config.yaml
model: "model that answers yes/no questions on an image's attributes"
questions_per_image: 4
encoder_activation: "silu"
fusion_encoder_fused_qkv: false
fusion_encoder_qk_norm: false
fusion_encoder_parallel_block: false
fusion_encoder_positions: "rope"
eps: 1e-08
weight_decay: 0.2
Rows from block 2 of the fusion encoder, named by matrix and row number. Rows with one number belong to one attention dimension. Each number is 500 + 40 x the weight over its row's rms, rounded and kept within 0 to 999. All counts start at 0. Numbers have three digits each. After the name is the row's rms in percent of the matrix's.
# v: attention value (fusion_encoder.blocks.2.attn.v.weight, 128x128), inputs 43-85
# proj: attention output (fusion_encoder.blocks.2.attn.proj.weight, 128x128, transposed), outputs 43-85
v.0 111:518503519392459439500548535440449484500513500534477475500571482528478444576479509465557500483449500516526448477563468539439461482
v.1 103:487500487612556561485451459561551513517489526500525521490432500473518552417526491500438500517551578500472500513433532458557500517
v.2 075:441509500500544500512500500577491500553500558500500527466437508487500519500500493500434526506570500498500554500500523500519500523
v.3 127:471469471500563550500466467561523504508494500486531500485438528469515563410513469523500513545552500500507545511431547488500530540
v.4 083:554500504500476500460500521430500500500500439500489459522552511522489483500491514500568497507431391525543445489595496543500442484
v.5 089:453509496594538500527484479581483500500493551500514526470448507478500500414500486542430524507570500500500548500425519475517500525
v.6 086:460477491612554565500482482565511500539513531500500500491437519489500555419498500500446523522575571500507556500500524507538541517
v.7 126:500489477600548560473442459570553516500488500463515500500434524478521570435515482539500500500542554485471552517446544481563500531
v.8 100:500500507500457448477500530422500500500511461500473476526564484525483466589487517500561481493439423500522438483589476525500456471
v.9 124:489495477604550560477441461569552518500485500461522512500431526475519564433521482534438519506500500478469554522437545476561500526
v.10 117:475500477588550556496483461562522500510500517478532527500438509464525561414528475526455504520564500477494556521425521483555500529
v.11 113:521536509414443500500543525423471484481500477500486500515565469521500447573500525471500487464500500500506445510556461518458500467
v.12 111:483495482605553500500439456561538514491476527500522500486428524471532561407529485500436520500500500469462500529423545456554558523
v.13 110:500500481609546553492439456560500512499479500500515500500434521470529553404529488527433520504500578461454500528423540460561556518
v.14 124:510516521397445439525550534433453480483514485544481500500566474526484427560492518469551488484454444512526452486500459524443476460
v.15 122:513511516396448444516562539434500482491514480539485500515570471526483428575481517467557478487464434517535448482565456528445500472
v.16 103:484500500617535557500449459556549512509477529466519525500435513467529549414530493535427517500539588500453549533429532457556552509
v.17 134:512523522405445447520554537435453489492514500531478500512563468530481432568480520466548483485500500519525452483557452525445467465
v.18 135:483480483587561500500441461568539519500490510500521500480440532468517566420519476528448526520522500476477541521435551474546540533
v.19 126:518513516409444500500558541435469484508512500500479500522567472532478438592474517473556477479500500529532500476567451537446449473
v.20 107:500500484606523555503440451552500511500464500468519500481433511470546548409540491533414526500500590458440542544426541450563566514
v.21 133:536500500500500519421486518500521500500539434479507450522500500509500500516477500500540500547509500500600483500526535500547500508
v.22 108:544500525500440444497500533433500494500506471525468475512561485532483445592482521467543500477419500506500442480585500512464500473
v.23 117:488487500604564559490442462570500519500500525500522500483434527465520564415522480527445520515529562475465553520435541459552549522
v.24 119:500500483605535560482442460570555519500485527460518500500428524479521561437520481540435515490500573484458550526500538472558532526
v.25 100:459500485596533549517500469566500508500486540500526531478438506476520547416521486540500512497566585500476553522417514478500500524
v.26 107:500504528410453438493524536433479500487522500500465478515566500534473450586471520468500486491440500525515446469585475516500455472
v.27 109:510500515392445442500547535438454480484511470500475479500568485528478444578475510465564489500454425518530500478570459533439460473
v.28 101:507539500392432500500553521421462490481500474544500500516560467517500446580500511500549481459500500500512453500500452500451500475
v.29 073:484500526500450500575527497523500500500500574497500566484492500499512500500500500500431500414518599476418506518439463500500570476
v.30 109:500488481606550562475435467570548516500491522461514500486437528475514562426508487535437518511500564500468552500437537472553541524
v.31 119:500511520398452442523552538432450484500515482541485500500565476521482432567481518466558485488467434517534448475562455525435500465
v.32 115:526445500454542557500602483500559410475520554523500522471472579500494453548494500442528550524442490500623500500500506503525531434
v.33 116:475557500500500447500397517514441594528480500479500471531535413500500544457500500549472448470559513500372466500510491500462466562
v.34 106:476559500541462451500395518528445603525487500481500500500529419500502535462500496552474449480552523522360469509500491483455470571
v.35 099:500440500458535549553610487459500417450500543500503525500474500500500462500500494438500500526441500456638526493500500500500543446
v.36 118:500437498453500549548604484492556409469521550520500524469469586500494453546500501448531552500436486460620534500500500503528526435
v.37 134:471500497536470452461375511500434600531500476486500500519523500499504547443511492550472454500559530533375480500500500500455482573
v.38 115:500444500466540547500607481470559397500500546507500533479469500499496457548500519500534500500454481472625530494500478500500531419
v.39 112:500451500500527554500593484484500420460518538527500500462468602500500500538500484435522560516442482478640500494500500510552536455
v.40 118:480558503541500451500397516520447597525500448500500500527534421498500544452508489545469454500558517536379473500500496499466473572
v.41 118:475550500540465450500395517500436598523482447483500470530533412500500546448507496552471445475564509500375500507509488495469471563
v.42 096:500557500545500444500393521532429603536500468481500500532535404500500500460500500552465500500500524516348500500500500471452500561
v.43 072:500454500457500563500575485468551399469528518520500500500463625500500500519500500432528570500455458520500516500542561539588500470
v.44 122:500548500549500450448404513507446599538484432500500472532529500500499552462502499548481446481576506500380500500500479501476463565
v.45 113:476547500537470446451410515515442595535481444475500500500536409500500543468502509560476500483564512529369500497500474490462469555
v.46 116:476551500544500451450402516500444598500485500478500464537538411500500552454506498500476438500572507546376466500500500493470465558
v.47 110:527443500463500549542608479500561397476500500500499500500468581498500459543490505451536500528443474500639528500500507513548526431
v.48 121:500545500544500454500404520505438602541488500476494500532530403500503500458502500500479444500573507500382468500500500495478468566
v.49 120:526442500457500551549599483493500404500500500520500500500466588500491452540502500446524556500437486458619500500500500505535536432
v.50 117:521443500463500554547606480500557403473517500517500530474466581500499458547500502449533500500444485500625500488500500506538532437
v.51 118:527450500451542553500598486500559401461514500529500531460471593500500444548501500442518500500419494500620526500500500498519535440
v.52 084:472551478536462453500431515556500562517500561500500500507519411500500500464500500559467449500500574500500500500402500446393487514
v.53 097:500558496500466500500391523523428588551478457500503500500500394523500542500507500500474449500562500544354500506505500500457458500
v.54 152:537453500463500538557607488500550417454500553522500539469476588500505436545500508443520549520427498438585528503469508474511533434
v.55 098:517452500500500566500597486500561398467519557520500530500464601500500500538500500500522563519500483469645522500500530509547530446
v.56 094:489500500525456456500389517539448601522473473493500479500530423500500526468510490548500457500546529500360472500500506488445465573
v.57 125:472540500551467448500404513500440598539500421475506470547532500507501560453500504554480441483500502550395468507500500512484466562
v.58 111:500555500542500444455401513510442596526483440487500476534536412500507545458500503550468448481557512537372468511500500500463469560
v.59 126:529451500455533550500597484500559405467500500526493534468468587500502446541494504448518553525431493460616500496500500503532534435
v.60 111:500561500537500446447398520514440596521482500486500500500531417500500544454500493500474500476554500500373500500500491486466475560
v.61 123:510452500469500528575595482483551421451507568515500554500471574492502440516500516458526500529426505438500500500456490464500550427
v.62 114:500545500551469447449411515494431588540485500471500479542535403500507500459500509500480438483575511500376471503500500498464465557
v.63 071:500543500532465439481422511518446615521466448489507500500526387500500500454500526573475500500550524507500486500500458484441473547
v.64 047:500452566500505500478506500551393509491500457587431500507487500444500470484478500434500479500500500500541500500500500500500481558
v.65 098:551528487500500527581533458523538501419443552500524564450468498458568439500556500493449500500441557420459527563410500500468573500
v.66 090:500553464500492500554525500500500456425420579500500616497485500514565446506556500500492511500402561424439500560500500475500500419
v.67 062:560529476500500465555523500396523464363467562500500500500472457491540474500527518538513500500500500430432500530411472487443521443
v.68 093:448468517500500466411456547493500502581556453500481431544538518526437500500449509495500500515500443574539500438588500545500432538
v.69 089:561535486500500526575500454518535504405445554500522565463466500454564500500562486500500500500433556411443500574409500500500571476
v.70 062:561516482500514470500500500398501465374481555500500590500500445489515500500514500538540500500500500448433500516419500493403500451
v.71 081:500555475442500500500515468406546500411438566500500614500500500528547500500544500500500500500397530454428500542412473499461500431
v.72 081:552533480486500500580500453465527473408443557500544591480500470499566448500549500526500500500440546443448500564388500500447561441
v.73 097:544526500503500529584500456508500497419446551500525572454469488472565438500548500503455500500500559429464500567402493457469572453
v.74 044:500485500534541528500503502500500500500459478500500527453500590500500500613500500500500554500441500406500500533521482443563500468
v.75 076:500535500469500500586500465456500500403442560500541592473500468496558444500546523523500508489500555437443500557393469500500560437
v.76 077:500427535500500549500483528500500548588567439497474500495500500483448500489447468500500497500605457539568500444576528496502500576
v.77 038:425489500488500510580500500450411421408500569638482500516528500500501500500500500436525443500553506500605500500500458500500538500
v.78 063:506551448440500420500502500386500467414443565500535500500493470520550500458544500579514482473435500489413489540500475534476545461
v.79 084:540549464500491476500532459500529449390428570500549619500492501512560443500555538521491500482500542443437500570391472477462559424
v.80 080:446460524532500514430464500560464500599554459458457408523500543492450555500463500467500500512500474500553500452601538500554460562
v.81 048:538500618496500481546502511429423533446544500500500500500504500500500500421500500451484420500500500569548488500484500500500535500
v.82 050:500441500500474593475455500500449535500500500500472500500500567500500500545489473412500530500500500500537507500500500500485502500
v.83 063:427500526524500508500470545550472531622500446500500420500526539522451500500450500471500500500562465600575500442594500553500500547
v.84 081:565525483502500500581500455500500492402439548500527562461500500459573435485553486512500500485500556409446527557403500500500566471
v.85 090:510557500500473500562534500445500450459441587500520622500497534516545500500534542500480500500405500467464503543500474505500500422
v.86 056:550500541500500500466508500500457500554557500500470500530500420500465479500476459430513500500585500560617500474500519544512500500
v.87 053:505500422476500500471459500520500524500449489390500500500512528520500500564542489566502568500451500463370489548500521516500531488
v.88 079:517453516500500559432500519598493527565546433481454407500495539500461500500466500449500511515500466500561500463600539500548459556
v.89 072:423469500505486496425472550522462511603552455424464500517500500527439560528447498477527500500500458602575500446591500500550500500
v.90 081:437472515500500483500486554500464511595560449420500429500500507536430561500434508491524500514500460602562500434589500564538441535
v.91 044:500500557482500500503500500573462525500500500500500500500487486477446500515462500394542468553500500462597521500500501420500500544
v.92 089:551529485506500526577500453508536502411444561500525572452458490470564443500547500505455500486446553500464500567402493458465572500
v.93 065:468500474500500449548548500500560480500500572500567594500500463535527500500500552541500500480482500570497510532500478643500500436
v.94 088:517566466442500500567540500421568438423440500497500500500500516531550500500542546500490483500399544473460500500500500523475538500
v.95 072:429471500520496500500471543516474519615548448500500421531500523533443500500457500481500500500500456602572500444593500568553447500
v.96 092:500500500391466452519511500500477500500500406500500484547546453591500461500500541488500436475454500500519473500500500593500500456
v.97 117:598438500453500500524532500482550474463534430535449459500500494558470408500458485470531500542430440497500492463561500478498495481
v.98 094:613464500462500513500538500488557473477529438525450464500500500552471403500467500440524500521427444498532500468568500500500477484
v.99 059:568462493545500565473495500500585500509500532500502508449448600500480422500474500411465584486420541399500500488504500444593508500
v.100 072:500557500387473500540541500392452457500500500560500500512549383545509500438500500532500500500470488574485500502531479568410500494
v.101 106:604451531439491503522533500474552474461534415500456460489497500557476406492455489462527511536429441506500500470565500496503492476
v.102 074:384523500500500482520500500500418533500478560500550540500500495445520608500530500500491500489589544500500509529421500493473518512
v.103 034:500451500448576500511500473500438500500500500500500458500500361491500519500500500626500496542499542500318500500491500455500500500
v.104 121:590438531441505500526541507477533500456531426541459460480500485554471420487457486500534500549441438506518496466550500490497500480
v.105 114:602448500453488500518532500482557476469534428528453459484500492558475399500460489500500512535426442499511490469570500477498489480
v.106 083:397477442500500468476453500500430500494497526457551529550500500478500591500500500610543409500554500500396500500449500492444500500
v.107 076:598509500463452519518531500480586460500511451526500473475500501558491406500476480428500554480423465500555500492570500538538500482
v.108 056:395480500515500473538496500500420512500491557518545538508500500432520591431520516577516500512575524443456500518411500500461500500
v.109 108:500500500571500500500473500500458500500477589500550500501500564427500557500534500526482500500511546388439530500399525403500542500
v.110 095:394544500545517490500459500517446535532468577500546536500500500447529592500537516500477500470572560497469500534438500501489500516
v.111 123:397555469554502493470500500529449528537471570467549540518495507441523589509541510500468493456571559493486500534445500520497502500
v.112 115:603453530452492505514534500472549463468532435500455464490500491558467405496461500500500500536426441500500500469562500483502484500
v.113 126:534500539431439500500521500500492500500519500489500484541500401588500455533500557500500463500500484615500500473562458564430442500
v.114 061:393457464555500500500450500500418513500500527457500500578500461491500500403508530582540385500550511500407508500414500460427500500
v.115 120:405563469555500497474468500524453500539464573462544539523500500446530581518536516500468491455560560497486500534447500513500503500
v.116 111:500500500597562500518500469500500536473500538500500500500500570432500548409500500500500500542508548500460500500411500410500548500
v.117 122:593438531447495499525532500474549476460536425536456457482500494557470418490457500500534508547432436504515500463559500479500490476
v.118 059:584535537454500533500520500513597500493497480500500461426500548527524500500505452500500500440500478500602469500589500562580500500
v.119 101:610467521453500509500500500474563474478524424527447462492500488571477399500470500454500523514425446520500500477566500505500500477
v.120 102:400556500560507500478462500524448528542474576461545543521500500446522582500542500533465485455562565491469500528434500500500504519
v.121 120:400568471544494497472474500515459522538461573466548543515496504450530584512542518500469500450562558508500500536447494530500500518
v.122 107:599442519455500500521533500481548466465535423500452456500500500557468409500460500500532500547437435496500500464560501491496500482
v.123 124:595436500447506500522533500483543476457534434535458464487500499546469419485462486500531508549434435495516500467551500473500498500
v.124 090:393538500560515490485466491524446535531471582500500542517494500433522589496533513541475500468561561490500500534423500481489514526
v.125 093:500532500500500500500509512404454473500501426500413500500500388500500500500500559554500500500467471500460467480500441555432483463
v.126 091:398520500557500491500472500532442539528476571500549546515500516429521594500533507545479500490500555482476500527420498491500500520
v.127 063:613463500527472555500513500500606472520519492496481489500467549506483402500477452409500500500500500483554500482547500508586500522
proj.0 137:522497522558525540483459504542541496448511466459475459423448447538476472427477440573427552500458500441438514480538574435546581500
proj.1 128:479501483446474463500548500455461501550491528544524533575545556459517530579521565429575447500543500559567488515468424560460426500
proj.2 090:500500504464478500499544512448500500568500527526519524588548552462501500571510569424572451500544500563550500500479408549500434449
proj.3 145:479505488456467466534534517470473518542520534562525541579549568456489515564498563431568445497546500544544500500471413541464422469
proj.4 098:519500500551528529495464500549537503441500468472474466408461439500479488431474427560429559491455500448457500482523591455527573538
proj.5 101:500500488460478481500545500452500500566511529525521532588546558468500500571511576432579445510546500555552494500474418548473429450
proj.6 102:500500500458478491514553500462476500568524529543513532580549567454499529575504566421571453500546510564552500500480414543479441458
proj.7 150:473508483459468471522541500453462518564494538537528547576556542455511531557518560414568445500557513562564483509465422562462427462
proj.8 119:521500515545535534477500489545539491440500466465474462404452438532490482432476429571426563500461500443455500490531584454541574544
proj.9 147:474501481451471467517545500450463500562490535536527545580555540459517535561522562421569450500549513564565481511468429566454424463
proj.10 136:474505482444468460544525500472461534545500540555528545578543570458510500572515561432569440500545500547541497512460421550455429500
proj.11 130:513503500528519516476448481539518492439470474448478466414445458542517468456519432584430553500451500454448498520517598459529567543
proj.12 134:477500480443472463500555500447462500550491530548525543580559556461521529577523558421582452500540500548568472515468433555462414465
proj.13 129:477500477436475459500554500446461500548487526547522540577560554460521530578526560421585448500537500551570472521469434556461415459
proj.14 144:523496518544535526476455489546531484435499464462472461418446459544495468445489438585434552500448500438441500497529581444539571537
proj.15 141:524499523550527534500450500556536495438508467463480457420445455539486467433482444583424555500452500440431522492530576439535580535
proj.16 130:476500473432475455500545492446453496550479533538528536575552555462533530588539560433573451500542500564566500531463436569460419500
proj.17 157:527496519547533535480459500547533494438504462457474454424443449546493471434488435579430552500453489444437516492532577439534576535
proj.18 152:479500482452472465513550500449464500556500532550523541579557549455500527568509563419577445500538500552566481502472423553467420462
proj.19 144:522500516553530534488449500550537500447500471452477458418443447541491475425487437579419554500461500453435523488528575443533585538
proj.20 127:474500474432469453500551493438449500544469527534523543576560557468538526585545557425577453497531500555578459541466446562457416500
proj.21 110:511500541500501520584514500544524566492568500500500511500511516424440508493425500500449519481510500500500554435500488484484500477
proj.22 127:521490515552531526461472493525533465456500459448469460418462429538497500437491433564427565500453500456468500497533590460542579500
proj.23 138:479497479446475465517550500450464500556498530552526542580557552459511531573512565423576448507547500547571481503474425555467422464
proj.24 140:471500476448468462500546500435461504563482534526524541576558542465521531562529561415572454500549500570567474520469430569456428469
proj.25 119:474505482448466465531500500456461514556492541534532539583545565473513500568529565424565440500546500560539500520468417546457428500
proj.26 127:525496520558535541466500500537542476458500458457474459424456427535484491430472432574434562500459500448454511483539577445549574533
proj.27 135:521500518561526536500450500545543494449509468458474461427453445539481471422478439571428551500454500447435513481535572442539581500
proj.28 115:508506501533511520504435483542518500435470483444481467417446464541500461446500438582424537500457504453432515521519587456500572540
proj.29 062:502500498492509500448500506436478397527500475446487486534500534532547532517573492486531500500512500500535447561500511500538465490
proj.30 131:481500485454474471507554500440470500565498530538522538583557545460510540568512560418574452506548500561571478510473423563464423461
proj.31 145:528495520549534536482456494552534487440505461466470459422443459543487470440479439583431554497449500436442519489534577435543573537
proj.32 102:424571545500461466500500500540432500558485546527500500540500500500518500500514539538500500448546500492452500523500472497443483508
proj.33 112:580433467500546528559500494455569500432500445479500500459500500500480475534500454500550500548454500503538512479527523497558522490
proj.34 094:589437458500500519500524503442572508447500445480486482484500500500472488536500467500565488534466407500536500463542521511559503490
proj.35 091:500559538500460500421474500500442464550489571498500500540500417513513520455500500500446505468500590500442489520500460485500500481
proj.36 117:421566535565455465500458500542433489558490543525518500545536412500518500500512545500447494453543500506500500519500500504448470513
proj.37 113:584441472430545500555524500470563512449507460500500500458463581489488456548500461500563500538466441500500518500500517502500500480
proj.38 088:406578522556436492432500500500500500500500500510500500500518500501500527467500500500435505449540500500500500500500492504500500535
proj.39 106:439564550575500470455500507539440468561472547510500500500500500500524509458516537540500510462531600490456500500500500500441488493
proj.40 107:581435460500547522500522493457566520442500442479500500500473577499500478500484455476556498550461416514535508478500529504559512496
proj.41 103:586434449500542543561500487450578505444500449467500500466500500498500475500481458500558509544461418500544500500500523495572522486
proj.42 095:587438450500543526540500500445569509442500444484489500485473500491467500500500452500571500540467500519545500457542520513565500497
proj.43 071:423500567573488475513500495564429476532456571529500500500511500500548500500548533549417500500509500468451500563435481466416500468
proj.44 113:571440456442546500572552500456568517444500447469500500466500500500500477526480460458546500541461428496545523500500529491558532499
proj.45 102:572441455442532543552500492457569500448521456473485500500460576500500500500482500500500499536467500502549519472531523501561524500
proj.46 112:576437459438545545562547486456569506440519453476483500462456500493500478527500459500500508544462500492545500470518521494566531486
proj.47 101:416570536500447500444500506549432500558493558513512500533521425504520500500500543528437499458535581500500500527470476494500494510
proj.48 116:576434457442543547500545487462564500437522450468490500468500500491473500527481462464500507546462500497500523473516521496559533488
proj.49 117:424567542561453467500466514535430500557500554523517500533500500515518500469500541500500500447541578502457479500482471504445473502
proj.50 111:420571531567457478440459500543433500560500552516515500538524500500500500500516542500443500454545500495457500500500473496500487508
proj.51 120:433565548500458454424500523536441479558486545527515500536500500515513523476508543541453500454542573502460478519500500501443467499
proj.52 060:581433449439489500500489500500572570500548427491499500500500500490454500589500479500598500500491500500500433436597500552556396544
proj.53 100:556500451500500517577500500476535561442534438520500500484458605473482500500472500500500484523472500500500500500541500500547511500
proj.54 140:433556536561458440410457532500439479548500532512513500551555411516500551500511538527500472457533500500465461500500481507444463514
proj.55 088:420564555500466463462500500500423496552500561534500500512500500500500500500500541500432501458527500488456500543470472496417494504
proj.56 080:584431454500500503543535500500571487500528432478500500500495552501500487525467500500566477537474401500541501455500507501500483483
proj.57 121:561438457449548500578553477466556517444514458473500500459449590486481478527493452455500500541466500493500527500512539494547535500
proj.58 099:582432452435546532500500500455568525437513500469500500461465500500482481500486500500500497550461413504538500481500531504560516502
proj.59 116:425561544564455451434465500545429500557500544526513500532542500511517526469515539500448500451534574499458476500500478505440470513
proj.60 102:586427462441547534500544497450574500438500442480480500464500500500465500531471458500558506547460500503544515461500525497564522487
proj.61 111:439550528541450450406440527524438492541500500519511495500555432516518500500500521500500500460520539488500439500503500499500448533
proj.62 104:567433443432539539562535483467567524447523450469500500468500500484481483536486459500559500545462408505500522500500532501557521500
proj.63 065:593500434441508516486511516441589549481524500465500500500488575500500500500500456470585467520497500556500481500559531500573500544
proj.64 053:554440486508616500421454500525500512500500500503512500556427428500500546500460549500573400500510500500389500470500500500569447491
proj.65 094:500482515447456402524431535520500519435504505630500500467559563500495454500549460467523500500454480498486415500500553476465439580
proj.66 089:500500513490373433562515500496500499455500576559500553455561588462542427574579479411454500500456500504500500500500562523460500524
proj.67 053:425500500500407443447483500500500476494500500570500524500524500481556444500611472457471502500475500500519420573500500491536427565
proj.68 086:509500500546553596464562467470508482573499500357500500500449427528500563493450500556500500500548509492508581500500434500500544419
proj.69 082:500478502452460387500434530528489511423500500634500501468544500477501446507553500480527500500453475500471417500500542467475437587
proj.70 049:500502500541402447418495493570500500500500500549500528500494500500500463528620502500473500500506500500514422587454500476500422556
proj.71 090:456500500488381445551514500500500494456460569556500500437561570467500423558573472415450570500452564500567500555442578500477500500
proj.72 074:500500500471410409500446500534500488442500500625500513500548572475500430537591500433475535500447500500500406543500565500500458580
proj.73 090:479493500445446399500439545500500518429500500648500509500560572473507444500555455453505500500459485501493413500500562500500500580
proj.74 033:500500500506500500507579500418477479500500496500500468525500521535500500500500500500471715500439500500500500487461500502500591500
proj.75 075:500500518469414409500443525500500510443478500639500500436555585470544425500500500433474534501453515500500414552500580500476500575
proj.76 079:553500486500500561438500500500494500540537419500500454561500427542456580430423520500551423500532500496500500449500428500522500500
proj.77 039:503500461500500526388555500500500500562437543410500500500408500560519451500500519592500448500500500459500423500500500500538459500
proj.78 062:500500515500500455514500516500500470500433579538500535419530565459500401553596460401431572500474581500500500500500593494500482500
proj.79 081:500500500475390433547487500522500492453500563603504500433556600479500416500586463410461500500449541500500425555500578490478500551
proj.80 076:500500500515603583472552500463500516541540500383500500551450419500454568500401528583500500500542453488500591500500419500500534434
proj.81 038:530500325529500525424455500577595500539500500500546500464369500500500463500552500567510500493537474500500555544500493500612417485
proj.82 044:500462538458642525459453500500424523500500430436457489543465489500424601496426500500563484500461461500500556436464500512500532513
proj.83 052:500500500511578594500541500447500511544567500363443462531454461535446576500500534500500500491538491500512592500500500526500591430
proj.84 076:500486500448447396517429527530500520430500500647500494500550558469519447508500500466511508510459484500477413500500551478473430586
proj.85 077:442500520504500425538500500501481500500500500535500551437572570500500439570575477433500594500458582500586431500413500521500516500
proj.86 053:564450500500616500500440448500500539500500424498500468500500500531500520434443500500500373487539422521374500500500383466500479500
proj.87 043:458537579496500500595561545448500497500500500500490500500500595453500487585507500500500618500470558498640495500500500500452578518
proj.88 074:500500497500614549506529495433465500500500500432500500561500432528441570500392546593545438500525438474456584428500413510480541452
proj.89 067:500500500530562594500558500500500498573533500359500494535451500522477562500412500530500497500551514500527579456546446529505572411
proj.90 070:532500501535564598491557475500500494571525500365500501500447443525469560500419500537486491500553513500517588500500453521500562410
proj.91 042:500500488493585500500476496500500485510500448450500497579500401527477537424444566500500500500501500500500500500500365477500477451
proj.92 084:500487500452452403500436544516492516424501516647500500500547500473504444500552453500511508514451484505486414519500554473500432587
proj.93 062:500500500491398446500506502500500483500500562564500500500548563473500437500597458406414500500500500560576500500452595500500500539
proj.94 091:448550505500365451500500528500499479473500574540500552443549500500541424561575481417500562500455568500500439549440500500474511500
proj.95 067:500502500540575606500563477500500490572537500357500500532451500500500569500420500500500490500552504500507591452500440519500564410
proj.96 093:500500500500488500551605507451500425538503537500500521500500564500500500609500515500500500555510514500573473500448500500440515500
proj.97 097:504493555500472453572500557524450500500585530583486535468538557442437451549440500452500539500500545500500500429466483500461478500
proj.98 090:500505500500462500593492557500438520500573533591500536450547547442452456500456480442449559500479555510500500456442500500447491500
proj.99 068:500524500524462437544363530533391550418510510543564500500500516500516506423528500536500500500460529440500475521443500500445500571
proj.100 065:500500618500500525500500500500545406567464511525500500500500500500572468500557529500459500532500500548561500500443500500542500381
proj.101 088:500500552526458442574500545500444512469568526588500540465549559452452500552467505440463552500500550500500445459458500500453484500
proj.102 076:522490500500560572412500458503500479528436477414509474561500446548525538500522500566500500500525438500524500520569498499556500500
proj.103 045:500496448492564500433548417565624440500461500503500500496500500500533500500500500533558456521500500476500590518536500487500508402
proj.104 092:500500500513478448566500551522500504471586514588500540500531554457430500556432500448494526500500534500500456437472480478469469500
proj.105 096:500495560500466445581517561513449500500588525585500536474540561442449500545447500447468548500480543506500500445459487500457484500
proj.106 091:500486441496552567448579457545612493547480500432483500492500468525492481533500520549500500513500468473515500485574468468552483454
proj.107 085:468517500528438425575473538472500486500540519588506526464567556458496500500506483500438500500465545514490500500424500500500500487
proj.108 063:530473378500500500397500461500627500500449495409497495500500454548506500527489523500500422500535444469537500503597500500500493503
proj.109 099:500500417500522500398464473562549517508500500418500500555500500548508500464500499500553500500500500437465500500571477500500467535
proj.110 091:500497500470543500416505445487567485530433473418506460541451446556540500456534507550500451500525446500500546540553500500554517500
proj.111 098:500502500488537552437500441500549498500419480416500466500458445556561553447553491558500500475518455500500539561530515500540526534
proj.112 096:500499560520464500577500557514452500500584529583500540500538557446449454559446500440465544500476542500492460450459483494452479500
proj.113 105:500479500505500500540500523450500500558500500500500500425500554500493493570500500500500500500500510592500507500500525534470500445
proj.114 068:500500435451558500438574500500642537569500500442500481468416500500500500532500534571500500500500500496508585500597473500552487476
proj.115 093:500500500500529550431500448483549500500416484411516466500462451548562548442561492555500500500534469500520543564524520500533525532
proj.116 110:500500394486500484500500459549500550500466499445500500500453469500500500500500485602500500489500500425500500500569500500541486552
proj.117 097:508500547517500449569500552500463510473591520583485529469534559449433500558442498448500500500500537492500462438474481500463477500
proj.118 070:500497500539445500571500534500366500427517509568500500500500537476529500466550448500500557500500535500484419536419500500500498532
proj.119 093:487500500529450438593500560500429499479568531585499538500500558441461461500467507429500564500485556500500500467432500500437493500
proj.120 088:504505450474536563419500451500556481531429474418504465500500437558549500449545511554539454500500448501529556549538500508553518521
proj.121 090:500512500484500543441488448463535494500414489418500476524477451547579500451573495534507478466500500500543539577508515525524534500
proj.122 093:507495500517500500585500549525460521472589527587500531500537557442441500552440500446470500536478544509473500444459500505457480477
proj.123 100:500490537500472446563500565531459510500585521579482532484528549457430452551434500460500525535500536483500461429482478488470474500
proj.124 084:500500500466500564418500454502577483526437475419504464542500439550528545452527500563554447500500443487500547524560500503559511500
proj.125 089:500473589484540500537631500500500500554493498517449506428500500456527500590500500500486563500512500500603500521500500500500500405
proj.126 092:514493500472551564410500446500576509526442468418501463540434449544528542460517492571500438479527443500500500521568500491565513500
proj.127 066:500531500500456439559375512529362550433520500569535500500500527475516500456514444499436500500454551500403500512448500500439500552